python train.py --embedding_dim=192 --depths=[2, 2, 3, 2] --widths=[256, 512, 1024, 2048] --am_softmax_margin=0.3 --batch_size=64 --epochs=9.1 --weight_decay=0.02
Rows from block 4, named by matrix and row number. Each number is 200 + 30 x the weight over its row's rms, rounded and kept within 0 to 999. All counts start at 0.
# short0: shortcut pointwise conv, stride 2 (model.blocks.4.short.0.weight, 1024x512x1x1), inputs 256-383
short0.824,203,173,215,196,163,217,230,201,188,189,197,195,172,171,190,220,123,185,190,160,196,189,169,243,209,216,253,180,228,196,187,224,187,179,192,211,200,195,214,189,180,124,180,169,176,187,206,199,235,195,221,171,204,220,183,284,169,223,202,219,206,183,192,195,209,284,256,196,204,136,181,228,209,250,221,146,211,230,178,188,218,213,175,134,185,228,192,135,201,210,195,207,195,197,237,218,219,176,247,222,221,233,186,211,209,203,201,208,199,155,211,167,201,223,203,226,173,276,230,148,200,211,161,250,169,222,211,168
short0.825,162,224,254,234,199,145,179,218,223,196,190,188,216,177,247,165,200,196,169,188,185,176,206,172,228,165,141,185,174,205,202,219,149,185,203,177,194,204,183,175,187,249,171,201,169,169,191,213,215,161,171,221,176,207,192,249,213,196,179,221,225,205,173,237,145,179,189,196,214,240,179,157,138,156,193,225,160,143,219,209,170,160,215,229,193,176,217,174,175,157,195,177,198,190,190,191,232,207,215,177,216,158,179,196,186,154,228,163,196,174,146,232,208,211,198,189,185,185,159,161,208,146,182,168,184,175,171,204
short0.826,175,158,139,156,212,215,219,209,236,205,146,237,187,167,192,210,203,189,191,218,177,277,192,190,114,142,182,153,222,213,206,155,178,170,198,206,200,209,186,155,225,126,191,167,190,185,198,141,236,149,231,182,197,259,192,181,195,203,274,222,245,172,181,155,215,223,234,186,191,158,229,221,186,162,182,163,123,202,208,221,207,249,135,149,154,212,186,183,224,231,227,215,205,226,248,237,192,183,247,174,213,285,195,205,192,224,222,160,187,174,177,185,134,194,144,215,196,266,258,121,192,228,171,298,234,210,189,215
short0.827,174,152,226,212,176,160,197,204,177,219,175,162,155,191,197,173,179,224,179,159,200,146,199,186,216,184,175,178,175,222,176,189,174,192,189,161,137,178,213,158,205,211,175,216,153,126,140,224,244,185,184,184,202,190,178,242,151,164,187,168,186,195,153,210,145,182,161,183,267,199,126,145,154,214,198,223,188,206,185,173,162,157,266,208,209,215,208,177,219,170,194,217,200,196,261,207,219,206,227,175,183,201,158,194,183,171,190,192,169,214,163,181,215,155,208,238,204,186,217,200,168,175,204,199,184,215,155,173
short0.828,155,173,193,172,165,172,149,200,179,206,217,187,173,189,264,153,170,242,189,149,198,179,214,128,226,245,154,214,164,188,197,224,185,201,205,177,176,184,181,214,159,200,196,152,170,175,207,166,209,293,160,199,197,227,168,191,178,206,186,206,190,177,207,190,152,187,196,216,186,254,190,169,165,161,201,280,231,169,206,176,209,175,214,237,257,157,184,154,212,132,188,223,185,190,211,204,164,184,170,226,203,192,221,192,189,149,185,208,209,211,210,196,200,189,229,216,162,174,195,189,170,168,242,184,181,152,158,152
short0.829,244,254,172,188,223,227,198,216,192,210,245,234,198,253,202,207,225,227,233,257,245,229,237,167,181,255,193,267,196,221,226,247,215,211,207,194,207,207,197,253,222,197,230,189,219,219,173,199,200,233,213,239,261,193,210,133,189,269,209,191,216,169,255,211,196,149,178,176,191,237,217,201,234,175,253,241,199,172,209,200,217,198,189,235,240,210,194,254,226,166,182,197,189,196,179,215,180,217,192,233,187,164,232,222,191,211,210,205,203,230,207,210,184,258,214,169,276,166,181,194,169,250,222,196,188,189,209,224
short0.830,182,164,210,196,185,186,203,227,218,189,179,179,160,166,174,194,171,139,173,186,208,165,193,173,227,202,179,195,184,190,287,240,163,183,211,194,198,202,208,171,171,191,187,205,208,176,170,277,215,167,178,264,228,173,193,260,176,213,205,213,169,191,188,251,169,205,211,186,179,225,265,185,182,125,155,157,185,175,176,175,188,202,197,193,186,187,164,195,163,148,181,227,200,239,205,173,187,181,211,188,176,209,198,194,159,178,166,112,189,216,183,192,187,199,195,201,219,212,146,213,234,209,180,195,202,199,180,208
short0.831,187,153,176,191,201,195,196,177,200,204,175,202,191,163,192,188,181,152,203,163,166,195,202,207,159,158,170,163,218,190,189,166,211,164,196,212,176,191,190,173,188,177,166,204,182,188,189,180,198,159,206,177,165,226,166,127,218,186,176,207,191,190,183,138,202,203,220,173,156,307,191,183,191,178,191,158,175,178,181,164,200,209,183,155,178,190,156,159,192,198,221,215,183,226,251,201,149,184,257,174,205,216,198,188,187,227,197,194,193,198,200,192,177,184,153,159,203,196,176,159,214,196,149,211,245,195,170,226
short0.832,158,225,244,202,192,156,171,232,235,175,170,173,207,183,214,181,227,201,150,250,207,220,251,191,189,190,176,229,184,250,248,250,163,198,205,180,165,166,193,188,172,222,191,184,171,142,190,194,212,172,152,261,203,183,198,213,231,229,249,196,177,220,189,200,154,162,193,173,172,238,230,165,163,213,175,226,217,201,226,211,191,202,240,220,194,189,231,247,267,160,222,177,208,236,212,168,223,228,170,185,186,206,188,207,189,212,215,184,173,221,154,206,197,209,176,180,205,163,183,208,227,175,244,221,186,179,165,197
short0.833,168,212,222,170,176,171,195,216,229,166,185,193,181,144,161,187,226,166,175,233,187,211,196,209,139,149,201,205,188,218,213,162,146,203,197,220,192,180,208,169,187,203,167,219,187,139,173,133,233,183,186,235,177,189,176,230,210,171,206,181,209,237,179,137,198,172,210,166,199,220,257,157,147,211,182,222,199,204,205,193,177,207,190,212,196,196,209,251,258,204,229,135,248,222,221,157,197,217,132,164,207,202,190,192,185,218,235,196,177,207,185,172,194,217,113,140,219,193,215,172,195,189,196,211,208,186,171,210
short0.834,131,154,148,176,235,209,213,225,242,205,127,239,151,177,158,211,191,194,167,238,157,231,208,206,146,198,201,200,187,203,240,207,211,186,192,217,205,241,206,205,217,166,218,148,204,232,206,209,258,177,211,181,206,247,210,198,189,218,225,246,243,212,195,259,203,237,242,194,223,177,268,217,197,110,140,204,134,193,193,219,201,234,179,192,185,195,208,203,207,198,212,259,183,225,259,242,214,185,222,163,211,253,165,205,177,172,210,168,181,202,177,183,138,162,182,222,216,280,219,169,207,238,222,269,228,216,192,187
short0.835,216,183,187,219,221,248,232,171,154,191,194,216,234,215,170,229,161,234,211,160,200,181,190,175,222,268,224,210,213,201,160,178,200,216,203,192,265,204,188,255,208,209,205,238,211,272,291,193,194,203,230,180,235,210,195,210,164,226,169,177,216,172,244,204,234,220,178,163,208,77,144,229,214,143,205,257,188,200,204,179,242,180,219,201,258,222,201,158,203,215,175,173,209,189,185,219,196,199,209,273,200,196,199,207,216,200,173,197,208,180,199,151,205,206,270,233,213,266,217,192,184,209,187,188,197,227,249,223
short0.836,195,271,167,200,215,217,173,194,175,202,212,191,218,221,191,215,189,216,208,212,199,211,209,218,197,240,217,230,220,211,193,217,207,215,218,196,225,203,169,267,206,213,184,188,235,267,218,163,190,221,205,266,253,233,232,142,203,274,223,250,208,181,277,213,186,210,238,199,188,195,229,192,238,213,223,249,222,182,166,244,214,224,173,244,223,193,189,206,219,206,187,198,201,192,182,203,196,203,163,254,190,213,231,209,189,203,202,225,204,171,233,180,206,219,219,183,240,211,215,159,198,288,216,218,175,169,221,215
short0.837,176,262,167,204,205,225,205,237,198,220,197,198,172,205,178,182,158,176,149,192,192,194,174,146,236,260,169,185,183,176,225,239,204,206,202,190,232,184,169,285,204,173,218,181,218,252,213,151,191,208,189,226,211,184,221,214,198,237,146,178,154,162,252,264,179,217,197,182,184,173,247,202,223,134,186,211,187,165,174,228,182,228,191,201,228,181,149,229,183,165,178,207,215,198,165,207,187,199,225,245,191,167,187,167,200,169,180,209,215,207,246,176,203,194,311,239,228,260,187,180,178,225,220,151,233,201,228,186
short0.838,169,211,183,201,185,187,216,224,204,207,245,212,236,204,216,213,237,157,236,262,211,252,190,253,176,185,231,210,241,202,199,155,185,217,184,233,221,220,216,176,220,188,186,167,194,188,237,160,234,158,194,120,153,213,180,183,169,148,259,234,266,241,171,186,257,147,166,208,182,231,188,231,190,219,175,200,288,222,224,175,219,220,153,201,190,206,212,203,226,199,247,200,207,190,214,230,193,225,225,183,218,206,182,210,211,243,193,165,210,227,169,240,166,143,141,167,217,188,239,153,182,180,166,238,239,194,201,199
short0.839,176,224,203,186,211,149,176,168,215,196,209,207,189,211,253,194,227,268,213,218,221,224,216,207,133,132,146,223,163,185,177,207,173,191,210,196,191,195,180,174,168,247,178,252,198,170,203,177,176,190,174,173,170,204,183,185,207,164,176,159,213,228,167,172,198,152,182,174,149,240,197,201,177,184,228,251,169,190,183,216,217,173,117,227,189,144,228,270,185,174,208,149,174,197,182,215,161,213,210,168,208,232,229,228,148,202,215,252,194,218,172,203,170,220,178,166,209,155,204,144,198,146,180,195,178,175,162,195
short0.840,170,212,176,200,178,172,206,194,186,198,161,158,184,109,193,191,234,212,192,256,189,221,233,210,132,166,203,159,245,230,188,192,174,192,198,204,189,175,211,180,193,152,189,234,175,175,172,183,115,189,198,191,153,184,180,162,240,167,246,229,208,192,160,152,209,174,244,147,147,196,214,198,176,213,192,201,221,183,205,240,163,183,172,167,180,190,211,235,240,260,193,174,180,202,157,174,161,206,199,144,205,176,206,180,180,172,233,141,184,213,162,184,174,143,150,148,181,160,182,214,155,155,173,216,180,204,176,176
short0.841,165,181,250,170,195,169,214,230,195,191,168,213,185,212,168,204,199,139,188,186,155,207,197,171,228,158,186,168,227,161,177,157,221,185,200,229,195,213,192,166,231,199,216,196,168,170,224,242,240,172,210,211,185,154,174,174,192,174,190,227,201,207,176,136,243,154,223,228,215,161,222,217,195,191,162,146,163,164,178,168,179,190,180,187,194,177,201,159,182,191,192,203,206,203,199,208,201,190,232,142,213,186,188,163,183,223,184,142,193,183,184,252,213,198,137,159,163,159,191,208,193,201,118,200,283,186,153,223
short0.842,172,289,196,175,225,230,177,211,237,224,190,212,190,245,184,213,190,199,192,227,187,218,195,182,191,282,181,208,234,160,207,206,230,191,208,226,195,207,149,249,204,159,205,196,206,201,187,180,196,203,194,238,214,172,212,156,219,209,179,222,185,140,237,182,197,196,256,190,204,170,275,188,229,223,219,185,196,180,155,206,215,199,166,171,215,164,221,244,172,249,203,168,219,175,182,229,195,215,220,192,206,211,222,186,198,194,175,222,191,180,233,181,199,176,197,148,248,195,205,157,181,280,168,202,178,182,201,183
short0.843,205,170,230,189,210,185,168,241,203,215,199,191,242,171,218,172,180,185,215,226,206,149,174,227,190,181,165,212,156,204,211,187,162,226,200,201,198,190,177,179,182,217,177,205,171,171,133,216,217,257,172,193,190,247,196,224,202,196,211,179,233,193,189,215,160,195,197,230,182,236,164,145,158,183,172,273,222,244,235,238,177,200,206,239,185,194,208,187,191,203,201,193,224,193,189,239,281,219,178,194,218,161,198,193,217,170,211,243,206,212,196,182,176,170,183,184,232,215,166,236,197,170,253,144,155,193,181,170
short0.844,205,160,209,223,188,200,245,228,148,202,209,193,188,212,208,254,192,182,216,182,241,230,186,237,182,187,251,201,189,249,140,134,197,228,197,228,235,202,214,209,234,203,215,230,233,199,246,192,247,218,221,129,213,205,186,197,196,188,208,225,201,208,204,176,269,198,188,171,175,168,176,262,222,278,213,231,243,256,194,159,256,209,172,203,215,238,227,172,266,227,202,164,216,175,237,206,188,201,191,210,230,240,220,242,266,263,160,192,184,172,209,203,220,205,183,190,167,224,248,165,192,215,202,230,189,252,221,215
short0.845,191,186,169,247,215,221,216,236,209,220,163,175,158,215,195,197,192,215,158,228,185,222,185,231,169,199,210,205,168,219,201,238,183,223,189,200,248,204,203,248,223,185,210,193,252,230,241,138,200,202,206,178,226,258,231,212,199,264,173,261,219,183,255,165,197,191,205,157,175,147,184,225,230,241,201,206,171,159,182,169,248,187,190,206,222,194,230,194,177,208,197,174,234,216,212,193,158,206,206,249,220,205,197,246,203,173,155,175,170,162,227,218,189,194,193,185,176,223,210,167,177,217,180,242,153,201,244,199
short0.846,175,269,131,231,260,212,182,239,177,196,191,273,264,272,249,180,192,208,201,229,217,245,233,162,203,273,154,187,258,213,187,188,250,188,195,236,163,228,159,226,199,160,222,185,191,220,190,165,175,204,177,247,214,198,250,147,211,202,212,170,165,187,212,192,148,189,243,224,218,214,212,168,192,224,219,200,168,221,191,235,163,226,237,173,223,201,190,225,214,225,197,244,224,171,188,213,139,187,233,196,174,202,198,185,220,219,199,284,218,237,209,236,199,221,210,171,214,168,192,202,231,216,186,215,262,195,199,206
short0.847,178,197,173,237,195,146,153,230,193,186,170,206,167,162,218,193,192,165,174,182,175,237,205,187,223,220,187,163,228,189,214,230,198,204,219,197,172,205,184,171,203,177,191,196,162,159,162,212,163,198,182,210,177,156,190,224,258,166,200,279,183,197,180,214,167,177,228,174,148,149,209,155,177,189,173,206,216,153,184,202,183,209,188,191,192,196,206,174,180,239,199,157,173,201,198,178,242,203,231,158,196,217,186,165,196,192,161,162,178,190,169,191,202,144,193,192,242,214,214,200,192,176,191,207,154,165,165,180
short0.848,175,205,189,213,182,179,193,155,177,186,144,160,173,173,229,203,185,208,139,175,168,190,189,220,201,124,197,258,178,161,136,160,171,168,180,194,173,191,191,178,236,249,179,254,174,167,209,217,178,212,184,162,182,225,186,170,237,170,188,196,211,185,185,150,196,205,208,179,268,183,156,201,191,191,181,208,134,199,193,246,187,157,199,211,191,195,200,204,166,236,212,128,176,166,211,241,165,195,178,192,235,187,187,185,180,149,201,203,184,204,221,220,199,207,186,189,219,220,234,101,162,202,195,145,159,173,173,173
short0.849,195,217,239,192,164,185,181,239,216,196,257,184,239,150,195,188,197,165,228,212,234,217,214,205,177,181,211,150,204,184,221,196,161,219,221,207,159,169,220,154,168,179,148,217,172,132,161,209,233,190,187,199,174,168,177,210,206,149,213,223,170,168,140,221,214,133,216,209,172,223,209,156,164,206,212,195,244,187,175,193,222,186,180,198,163,174,191,183,184,226,190,164,202,255,191,178,220,212,178,148,191,205,234,200,202,212,188,183,206,209,161,227,187,195,143,146,250,142,214,235,218,161,191,197,169,181,145,190
short0.850,250,219,184,239,214,210,233,196,165,222,209,212,188,232,192,198,179,218,212,183,206,149,222,170,214,217,205,220,177,200,197,241,214,204,220,216,206,189,239,236,230,199,201,195,241,217,259,166,165,229,214,183,213,179,218,160,208,234,190,225,178,171,219,210,233,216,187,206,196,192,214,249,230,262,205,238,173,199,193,228,153,180,213,206,189,216,186,216,203,112,189,189,177,217,192,172,150,200,175,267,190,124,183,176,237,238,147,223,193,196,226,218,261,196,224,219,202,169,163,221,188,217,209,156,186,220,266,207
short0.851,142,160,205,210,169,170,168,232,229,195,176,141,184,144,271,159,204,191,174,197,170,221,201,190,186,147,182,193,196,186,231,228,114,201,191,184,206,194,196,140,177,200,123,184,155,163,180,129,252,204,176,170,153,201,185,237,202,164,226,214,219,187,152,207,149,200,186,207,184,230,182,171,127,202,152,230,188,178,212,184,172,178,215,211,200,171,187,179,184,219,214,155,205,198,229,201,221,191,223,175,202,203,150,215,193,197,212,136,202,201,168,230,177,162,180,209,166,202,213,205,185,139,231,217,176,168,193,178
short0.852,171,158,220,184,193,186,184,214,176,184,186,187,206,205,159,195,215,200,171,175,164,194,232,180,226,154,182,200,171,162,204,177,164,237,209,185,233,209,163,191,198,224,220,222,151,156,184,168,252,236,159,166,159,190,181,208,166,173,194,158,167,188,178,202,177,191,184,185,213,227,191,168,147,171,136,215,163,159,196,201,186,169,238,216,197,184,201,176,171,174,231,237,193,211,218,203,197,205,193,200,182,223,186,161,205,179,187,138,192,214,206,184,210,160,234,203,204,193,202,212,201,192,211,232,177,197,191,187
short0.853,205,248,181,230,231,195,192,192,162,220,226,207,212,265,184,194,182,227,202,178,187,194,199,225,224,241,196,239,181,169,182,206,215,222,215,191,207,202,193,290,192,201,216,182,248,241,216,152,166,256,195,218,222,228,248,165,188,228,177,224,173,183,268,154,210,194,199,222,205,209,194,192,212,267,197,262,229,180,222,223,191,227,187,227,238,197,175,219,179,188,198,200,194,180,167,176,184,197,175,257,205,137,193,194,229,198,143,268,219,166,264,218,261,195,220,173,226,178,210,188,213,226,189,162,200,182,236,187
short0.854,186,246,223,234,227,209,189,221,186,177,211,188,225,183,189,220,192,243,196,267,230,178,241,215,213,196,182,164,183,220,191,219,214,173,215,172,170,216,201,203,245,215,222,227,217,212,188,270,203,181,198,196,203,173,196,241,169,206,234,208,204,181,211,204,158,177,165,134,206,213,178,167,189,202,255,239,211,204,193,194,194,223,221,202,209,222,193,235,226,187,195,170,236,184,168,152,196,185,204,179,169,101,188,241,198,195,186,172,174,229,181,162,202,237,213,193,204,190,168,224,177,221,200,193,134,213,190,210
short0.855,209,277,167,206,227,229,217,198,172,218,219,213,185,207,148,201,177,226,192,229,209,219,174,164,188,252,195,249,195,192,192,196,208,210,202,204,240,182,209,293,210,194,216,174,259,337,230,171,175,243,203,226,233,241,219,124,205,261,212,176,179,198,286,192,197,197,195,186,220,182,217,227,204,180,202,244,252,179,200,216,217,230,169,233,234,206,172,210,182,179,173,201,203,151,165,187,151,197,175,299,174,167,195,218,221,210,175,239,215,179,241,169,198,219,212,188,243,204,199,219,198,226,214,184,213,208,264,202
short0.856,198,137,200,221,196,184,191,210,210,201,193,211,215,184,252,180,183,245,191,184,174,200,165,229,221,221,210,221,200,186,195,175,205,196,192,211,209,197,181,182,159,196,205,159,155,190,186,158,269,213,177,153,156,191,200,188,162,162,212,178,238,239,174,211,155,206,161,211,223,257,199,182,135,113,182,263,182,162,238,172,186,190,190,219,190,168,207,174,171,203,214,216,204,199,214,223,191,190,239,171,196,225,163,180,163,151,208,255,206,216,160,199,198,168,222,217,178,198,210,200,198,124,221,216,230,208,178,179
short0.857,183,268,185,193,207,214,168,229,218,236,200,192,185,225,236,175,190,218,190,240,223,242,225,188,192,262,172,238,215,190,252,236,204,199,194,195,190,183,160,243,192,213,190,213,217,247,188,194,226,236,188,314,259,203,224,173,211,235,193,199,191,168,246,188,169,184,241,201,198,232,251,166,201,186,236,241,162,144,162,261,213,202,202,220,236,177,183,254,196,202,190,208,225,183,197,216,144,190,189,199,198,243,218,203,168,179,193,206,199,182,209,228,181,251,196,151,238,200,194,184,219,241,213,247,211,168,197,215
short0.858,215,229,183,181,168,205,205,202,210,177,220,144,224,168,114,193,181,230,178,226,236,184,191,260,159,177,251,231,185,199,206,206,137,214,183,220,188,116,193,212,203,200,160,220,220,222,216,173,166,216,200,219,227,244,186,180,177,249,198,237,170,211,217,170,177,204,215,122,212,134,210,198,206,183,219,230,254,177,204,219,233,224,164,219,190,185,225,205,206,228,196,140,190,206,185,194,205,204,143,211,203,195,248,196,172,194,174,167,212,203,231,159,179,220,167,179,226,238,181,205,229,204,217,158,146,201,221,187
short0.859,166,188,274,182,191,134,162,228,265,197,204,187,181,174,216,173,201,156,175,196,199,187,166,219,220,196,200,190,186,193,294,210,151,177,187,187,150,178,194,160,173,207,184,172,164,122,204,236,200,208,162,254,189,151,184,231,200,190,201,225,167,200,171,242,181,185,219,231,196,212,240,191,174,190,170,175,224,170,197,153,188,177,196,214,214,159,188,184,179,117,216,213,173,272,222,166,234,186,218,174,189,219,190,188,171,169,229,142,203,234,192,245,206,174,207,211,218,152,188,210,216,163,178,208,243,130,149,186
short0.860,188,191,215,201,191,176,204,209,135,201,186,200,174,187,205,177,203,182,174,153,147,139,220,167,232,187,173,223,127,143,193,217,172,239,210,150,215,217,173,168,157,221,191,190,170,169,194,202,236,240,171,177,193,193,186,233,185,203,190,163,183,220,182,227,163,208,131,256,239,234,148,201,180,186,140,195,152,188,230,186,171,167,227,220,191,194,177,176,134,154,191,216,185,188,215,218,198,190,224,204,164,181,165,180,186,153,171,241,196,211,198,223,211,138,236,262,187,229,195,275,202,139,211,193,166,197,172,145
short0.861,186,224,138,175,185,219,193,211,202,182,176,194,162,181,195,195,143,241,147,200,194,213,185,208,177,264,205,242,193,191,191,156,214,189,177,204,220,199,186,249,176,169,221,150,212,253,178,118,223,225,190,188,221,257,201,195,178,267,179,232,184,187,266,198,157,250,248,197,234,147,221,199,192,128,177,204,181,163,171,178,223,219,153,185,223,181,205,181,158,184,170,227,166,181,221,227,152,174,211,272,179,246,177,214,190,142,194,210,197,170,224,181,170,202,239,238,190,258,201,189,223,223,186,266,204,195,198,171
short0.862,181,167,232,178,172,164,169,176,162,210,201,162,219,175,199,182,180,205,192,155,193,162,216,183,207,180,176,200,173,168,220,227,161,213,208,168,173,174,179,162,119,194,149,190,126,138,123,216,210,190,165,189,180,210,182,239,176,195,226,143,217,219,177,246,200,192,158,236,214,223,151,147,160,199,168,185,232,190,212,213,177,169,226,197,186,180,171,168,180,199,197,243,198,222,207,202,259,194,207,215,184,194,188,190,175,176,200,244,193,207,237,249,204,160,199,220,229,195,205,271,207,141,205,187,207,190,154,148
short0.863,172,246,252,243,195,165,194,213,214,186,177,195,189,166,234,190,168,156,179,163,205,173,208,211,169,165,180,159,139,196,242,243,164,164,202,177,168,185,177,182,179,217,173,225,197,186,175,344,216,172,181,225,217,209,182,276,216,202,178,181,276,198,188,184,199,212,178,205,181,211,203,176,163,113,189,179,140,121,156,185,228,181,218,169,174,178,178,197,199,188,195,193,179,211,222,237,218,205,244,141,243,192,229,197,128,214,203,210,186,191,186,214,175,225,161,166,203,179,194,164,182,179,149,181,149,182,181,218
short0.864,217,200,150,164,216,245,206,180,158,198,217,209,201,237,195,218,172,227,231,207,197,234,187,243,197,257,234,202,216,209,160,174,219,194,196,180,236,202,208,257,211,118,236,179,206,250,207,136,205,195,238,174,219,240,213,198,171,242,211,246,215,205,239,143,243,217,233,212,203,194,176,221,227,203,207,192,238,200,193,184,208,216,191,133,213,242,210,172,158,216,178,230,180,180,203,210,158,172,203,235,195,254,190,187,233,181,202,230,201,146,210,171,202,162,216,231,178,206,219,165,183,226,160,270,179,200,214,185
short0.865,177,199,213,249,207,161,195,162,149,174,154,190,141,157,236,195,204,206,163,161,167,189,225,219,187,178,191,237,180,214,154,197,173,204,199,188,187,181,189,177,201,268,209,204,204,178,213,257,208,213,165,202,211,187,174,240,252,154,215,175,244,216,178,215,187,172,170,158,192,185,182,206,205,133,202,287,137,193,222,234,190,182,181,230,200,194,198,218,194,161,208,191,195,170,223,167,208,210,160,151,227,152,187,219,144,180,154,215,187,211,171,191,174,208,180,189,194,178,183,139,183,170,242,171,194,188,161,181
short0.866,182,211,204,217,175,163,180,197,221,184,226,214,244,141,231,153,202,218,222,238,159,216,208,200,198,156,194,226,221,174,203,239,163,187,197,181,207,188,224,148,147,226,176,179,133,145,153,167,202,194,167,192,168,192,198,234,210,175,253,141,219,206,172,233,188,207,151,216,208,241,184,146,117,175,203,246,200,199,241,209,213,202,212,220,197,186,232,207,161,176,219,176,163,237,213,218,229,217,218,163,197,168,190,193,196,197,210,209,215,167,156,183,198,174,184,186,181,196,222,184,186,134,249,203,166,187,167,178
short0.867,216,185,216,203,203,215,232,178,192,191,218,201,204,207,185,255,226,221,200,180,202,210,220,205,202,187,198,221,186,187,172,189,215,225,195,168,217,211,175,239,239,271,212,241,247,222,265,221,240,220,223,197,218,153,188,208,201,222,200,259,189,184,240,199,287,182,179,205,199,192,153,273,274,239,207,221,196,189,206,205,245,200,177,217,226,229,199,190,175,196,202,171,193,186,200,204,202,215,226,230,203,220,232,233,242,193,205,157,207,179,199,176,230,230,214,223,185,183,216,209,195,270,201,217,198,185,224,210
short0.868,228,220,198,206,190,185,219,225,158,172,214,172,159,208,178,202,248,191,182,214,176,196,221,170,195,242,158,215,168,208,181,189,196,192,206,209,203,171,197,201,184,218,206,159,171,166,206,241,253,182,176,237,227,148,200,163,199,212,174,145,174,213,219,194,206,156,189,188,227,184,214,201,196,213,164,182,190,165,217,176,146,197,224,199,236,222,207,247,184,103,185,195,172,170,213,185,194,197,197,230,192,190,182,179,146,195,176,202,193,165,193,196,229,216,174,147,250,115,164,199,218,197,156,231,207,212,200,207
short0.869,186,196,187,186,211,216,188,210,130,160,197,208,186,169,213,193,216,232,184,197,232,153,243,185,202,176,217,193,166,182,109,203,170,182,191,178,200,199,180,182,162,235,206,264,178,197,190,214,192,162,191,161,192,140,187,242,192,201,204,130,235,207,200,195,206,191,164,155,192,223,186,192,193,174,240,163,203,220,151,201,202,199,175,200,220,176,238,245,172,171,210,180,221,185,190,180,195,221,193,177,188,161,216,274,212,203,182,157,200,213,180,184,164,213,208,223,255,236,201,185,166,192,173,160,168,214,181,199
short0.870,241,186,182,211,206,233,249,188,187,216,233,233,242,202,172,233,203,240,247,170,202,215,193,185,171,246,206,196,249,191,157,141,236,198,201,194,252,203,223,239,239,198,264,218,233,260,257,181,200,181,260,146,180,163,191,185,214,221,234,164,226,208,212,183,251,250,204,195,210,182,192,241,222,209,213,206,201,241,204,216,205,233,210,202,211,279,211,185,200,201,198,197,222,186,200,208,194,217,210,232,215,173,189,184,279,223,220,198,212,193,171,184,192,198,206,205,204,164,198,184,232,230,196,176,220,253,256,201
short0.871,110,177,216,202,147,160,197,231,206,190,144,196,213,146,195,173,211,192,142,195,136,205,220,229,211,171,215,175,200,169,187,205,147,195,202,185,203,194,221,155,183,212,146,195,140,141,201,170,227,193,153,152,130,184,160,260,194,169,190,188,244,201,163,237,173,208,180,183,164,205,213,201,137,150,111,195,160,185,182,204,157,196,208,205,214,155,194,178,215,190,234,206,215,221,232,229,260,211,257,195,229,217,189,157,181,218,204,165,194,211,192,151,192,182,229,263,221,264,238,171,182,156,200,200,222,176,182,172
short0.872,207,226,117,185,156,212,221,212,146,179,266,213,253,182,196,204,177,201,196,167,197,179,194,213,248,250,244,188,192,162,158,163,220,188,206,164,273,208,196,244,218,200,215,202,231,246,259,180,203,243,196,170,181,187,192,181,121,214,171,199,151,168,220,174,227,210,182,203,199,230,195,222,206,194,203,181,227,197,184,178,192,161,190,220,233,212,182,188,195,138,167,205,185,191,162,215,122,178,204,271,170,185,200,195,262,239,164,208,209,227,240,203,222,208,284,195,199,220,171,193,170,199,165,206,196,222,257,188
short0.873,151,152,172,166,145,164,165,215,220,178,170,151,207,159,190,165,178,185,170,189,134,184,182,176,221,175,185,184,192,180,211,215,147,205,212,183,198,189,173,164,121,186,147,183,149,152,178,124,219,213,157,117,160,175,153,273,171,181,226,193,201,167,164,193,160,216,191,196,202,211,184,156,148,192,184,222,146,192,157,171,189,197,201,199,181,179,177,174,191,238,201,198,198,232,212,226,193,184,212,178,203,186,191,209,195,167,228,180,195,162,192,169,217,182,203,231,143,234,219,205,200,126,175,194,199,189,183,186
short0.874,203,195,208,204,217,203,184,160,213,193,176,204,201,207,257,197,252,243,183,207,199,208,235,243,202,181,175,249,173,225,162,183,201,180,194,184,175,197,163,193,198,294,193,226,202,208,195,208,180,201,197,212,207,260,214,130,244,202,213,214,237,252,195,185,180,199,198,203,170,215,169,196,205,205,199,296,177,188,248,302,217,185,164,255,165,187,213,257,220,228,251,213,216,162,217,234,222,227,159,187,225,224,185,200,176,165,232,271,191,163,206,201,190,178,197,194,196,182,204,156,213,209,226,206,161,190,195,218
short0.875,187,203,262,180,214,153,178,261,220,197,181,212,194,199,222,191,213,172,194,211,164,196,198,152,167,167,143,206,179,160,233,190,228,166,207,176,183,212,185,176,200,206,199,157,186,144,179,233,231,154,153,242,210,173,172,213,200,167,179,191,165,164,170,188,186,149,173,203,172,212,207,157,191,156,153,151,107,207,211,189,182,187,179,211,181,183,223,195,142,172,199,180,162,204,182,196,222,222,255,136,179,220,170,181,176,171,173,204,176,210,182,174,150,204,160,201,215,162,199,236,215,180,179,210,150,158,149,206
short0.876,226,189,101,170,220,252,191,194,168,204,217,227,213,231,191,205,169,239,243,189,207,220,201,227,193,258,214,193,230,208,170,159,235,178,198,188,214,213,202,261,189,100,245,176,212,233,176,138,188,197,221,195,244,248,215,161,129,254,203,233,205,190,250,168,202,215,234,212,203,183,170,201,239,180,236,164,241,212,210,188,202,204,169,129,223,220,181,172,156,188,180,187,188,174,206,235,168,161,244,242,182,239,193,205,217,187,181,210,203,167,200,188,205,186,225,228,205,218,220,200,192,231,172,272,186,201,209,184
short0.877,184,205,214,223,152,205,188,198,208,214,230,166,242,127,211,146,223,203,222,177,212,171,215,177,178,155,201,212,209,231,208,208,156,188,183,191,205,152,209,151,180,255,140,209,176,152,152,237,185,153,200,185,166,217,197,236,170,186,201,134,230,229,172,221,217,195,138,192,202,190,184,154,157,186,200,202,242,222,200,208,176,166,206,210,165,183,213,209,231,200,179,220,211,213,220,225,255,223,206,192,199,193,195,193,197,208,235,168,214,179,175,194,137,186,175,201,215,167,200,158,198,133,210,175,187,198,186,191
short0.878,177,172,132,181,194,199,186,178,166,185,203,223,205,228,202,178,164,208,217,167,184,215,175,228,206,224,212,202,224,202,169,191,210,210,188,204,215,240,188,178,168,84,194,164,163,166,183,104,201,181,191,133,161,205,219,203,161,153,179,202,199,213,172,149,212,236,207,226,203,168,169,186,181,273,191,156,210,256,199,182,187,212,196,109,177,213,175,138,208,234,182,248,210,182,243,187,179,176,203,208,188,252,176,171,227,200,208,254,215,134,218,189,209,153,162,193,173,178,237,178,185,169,139,264,206,193,183,161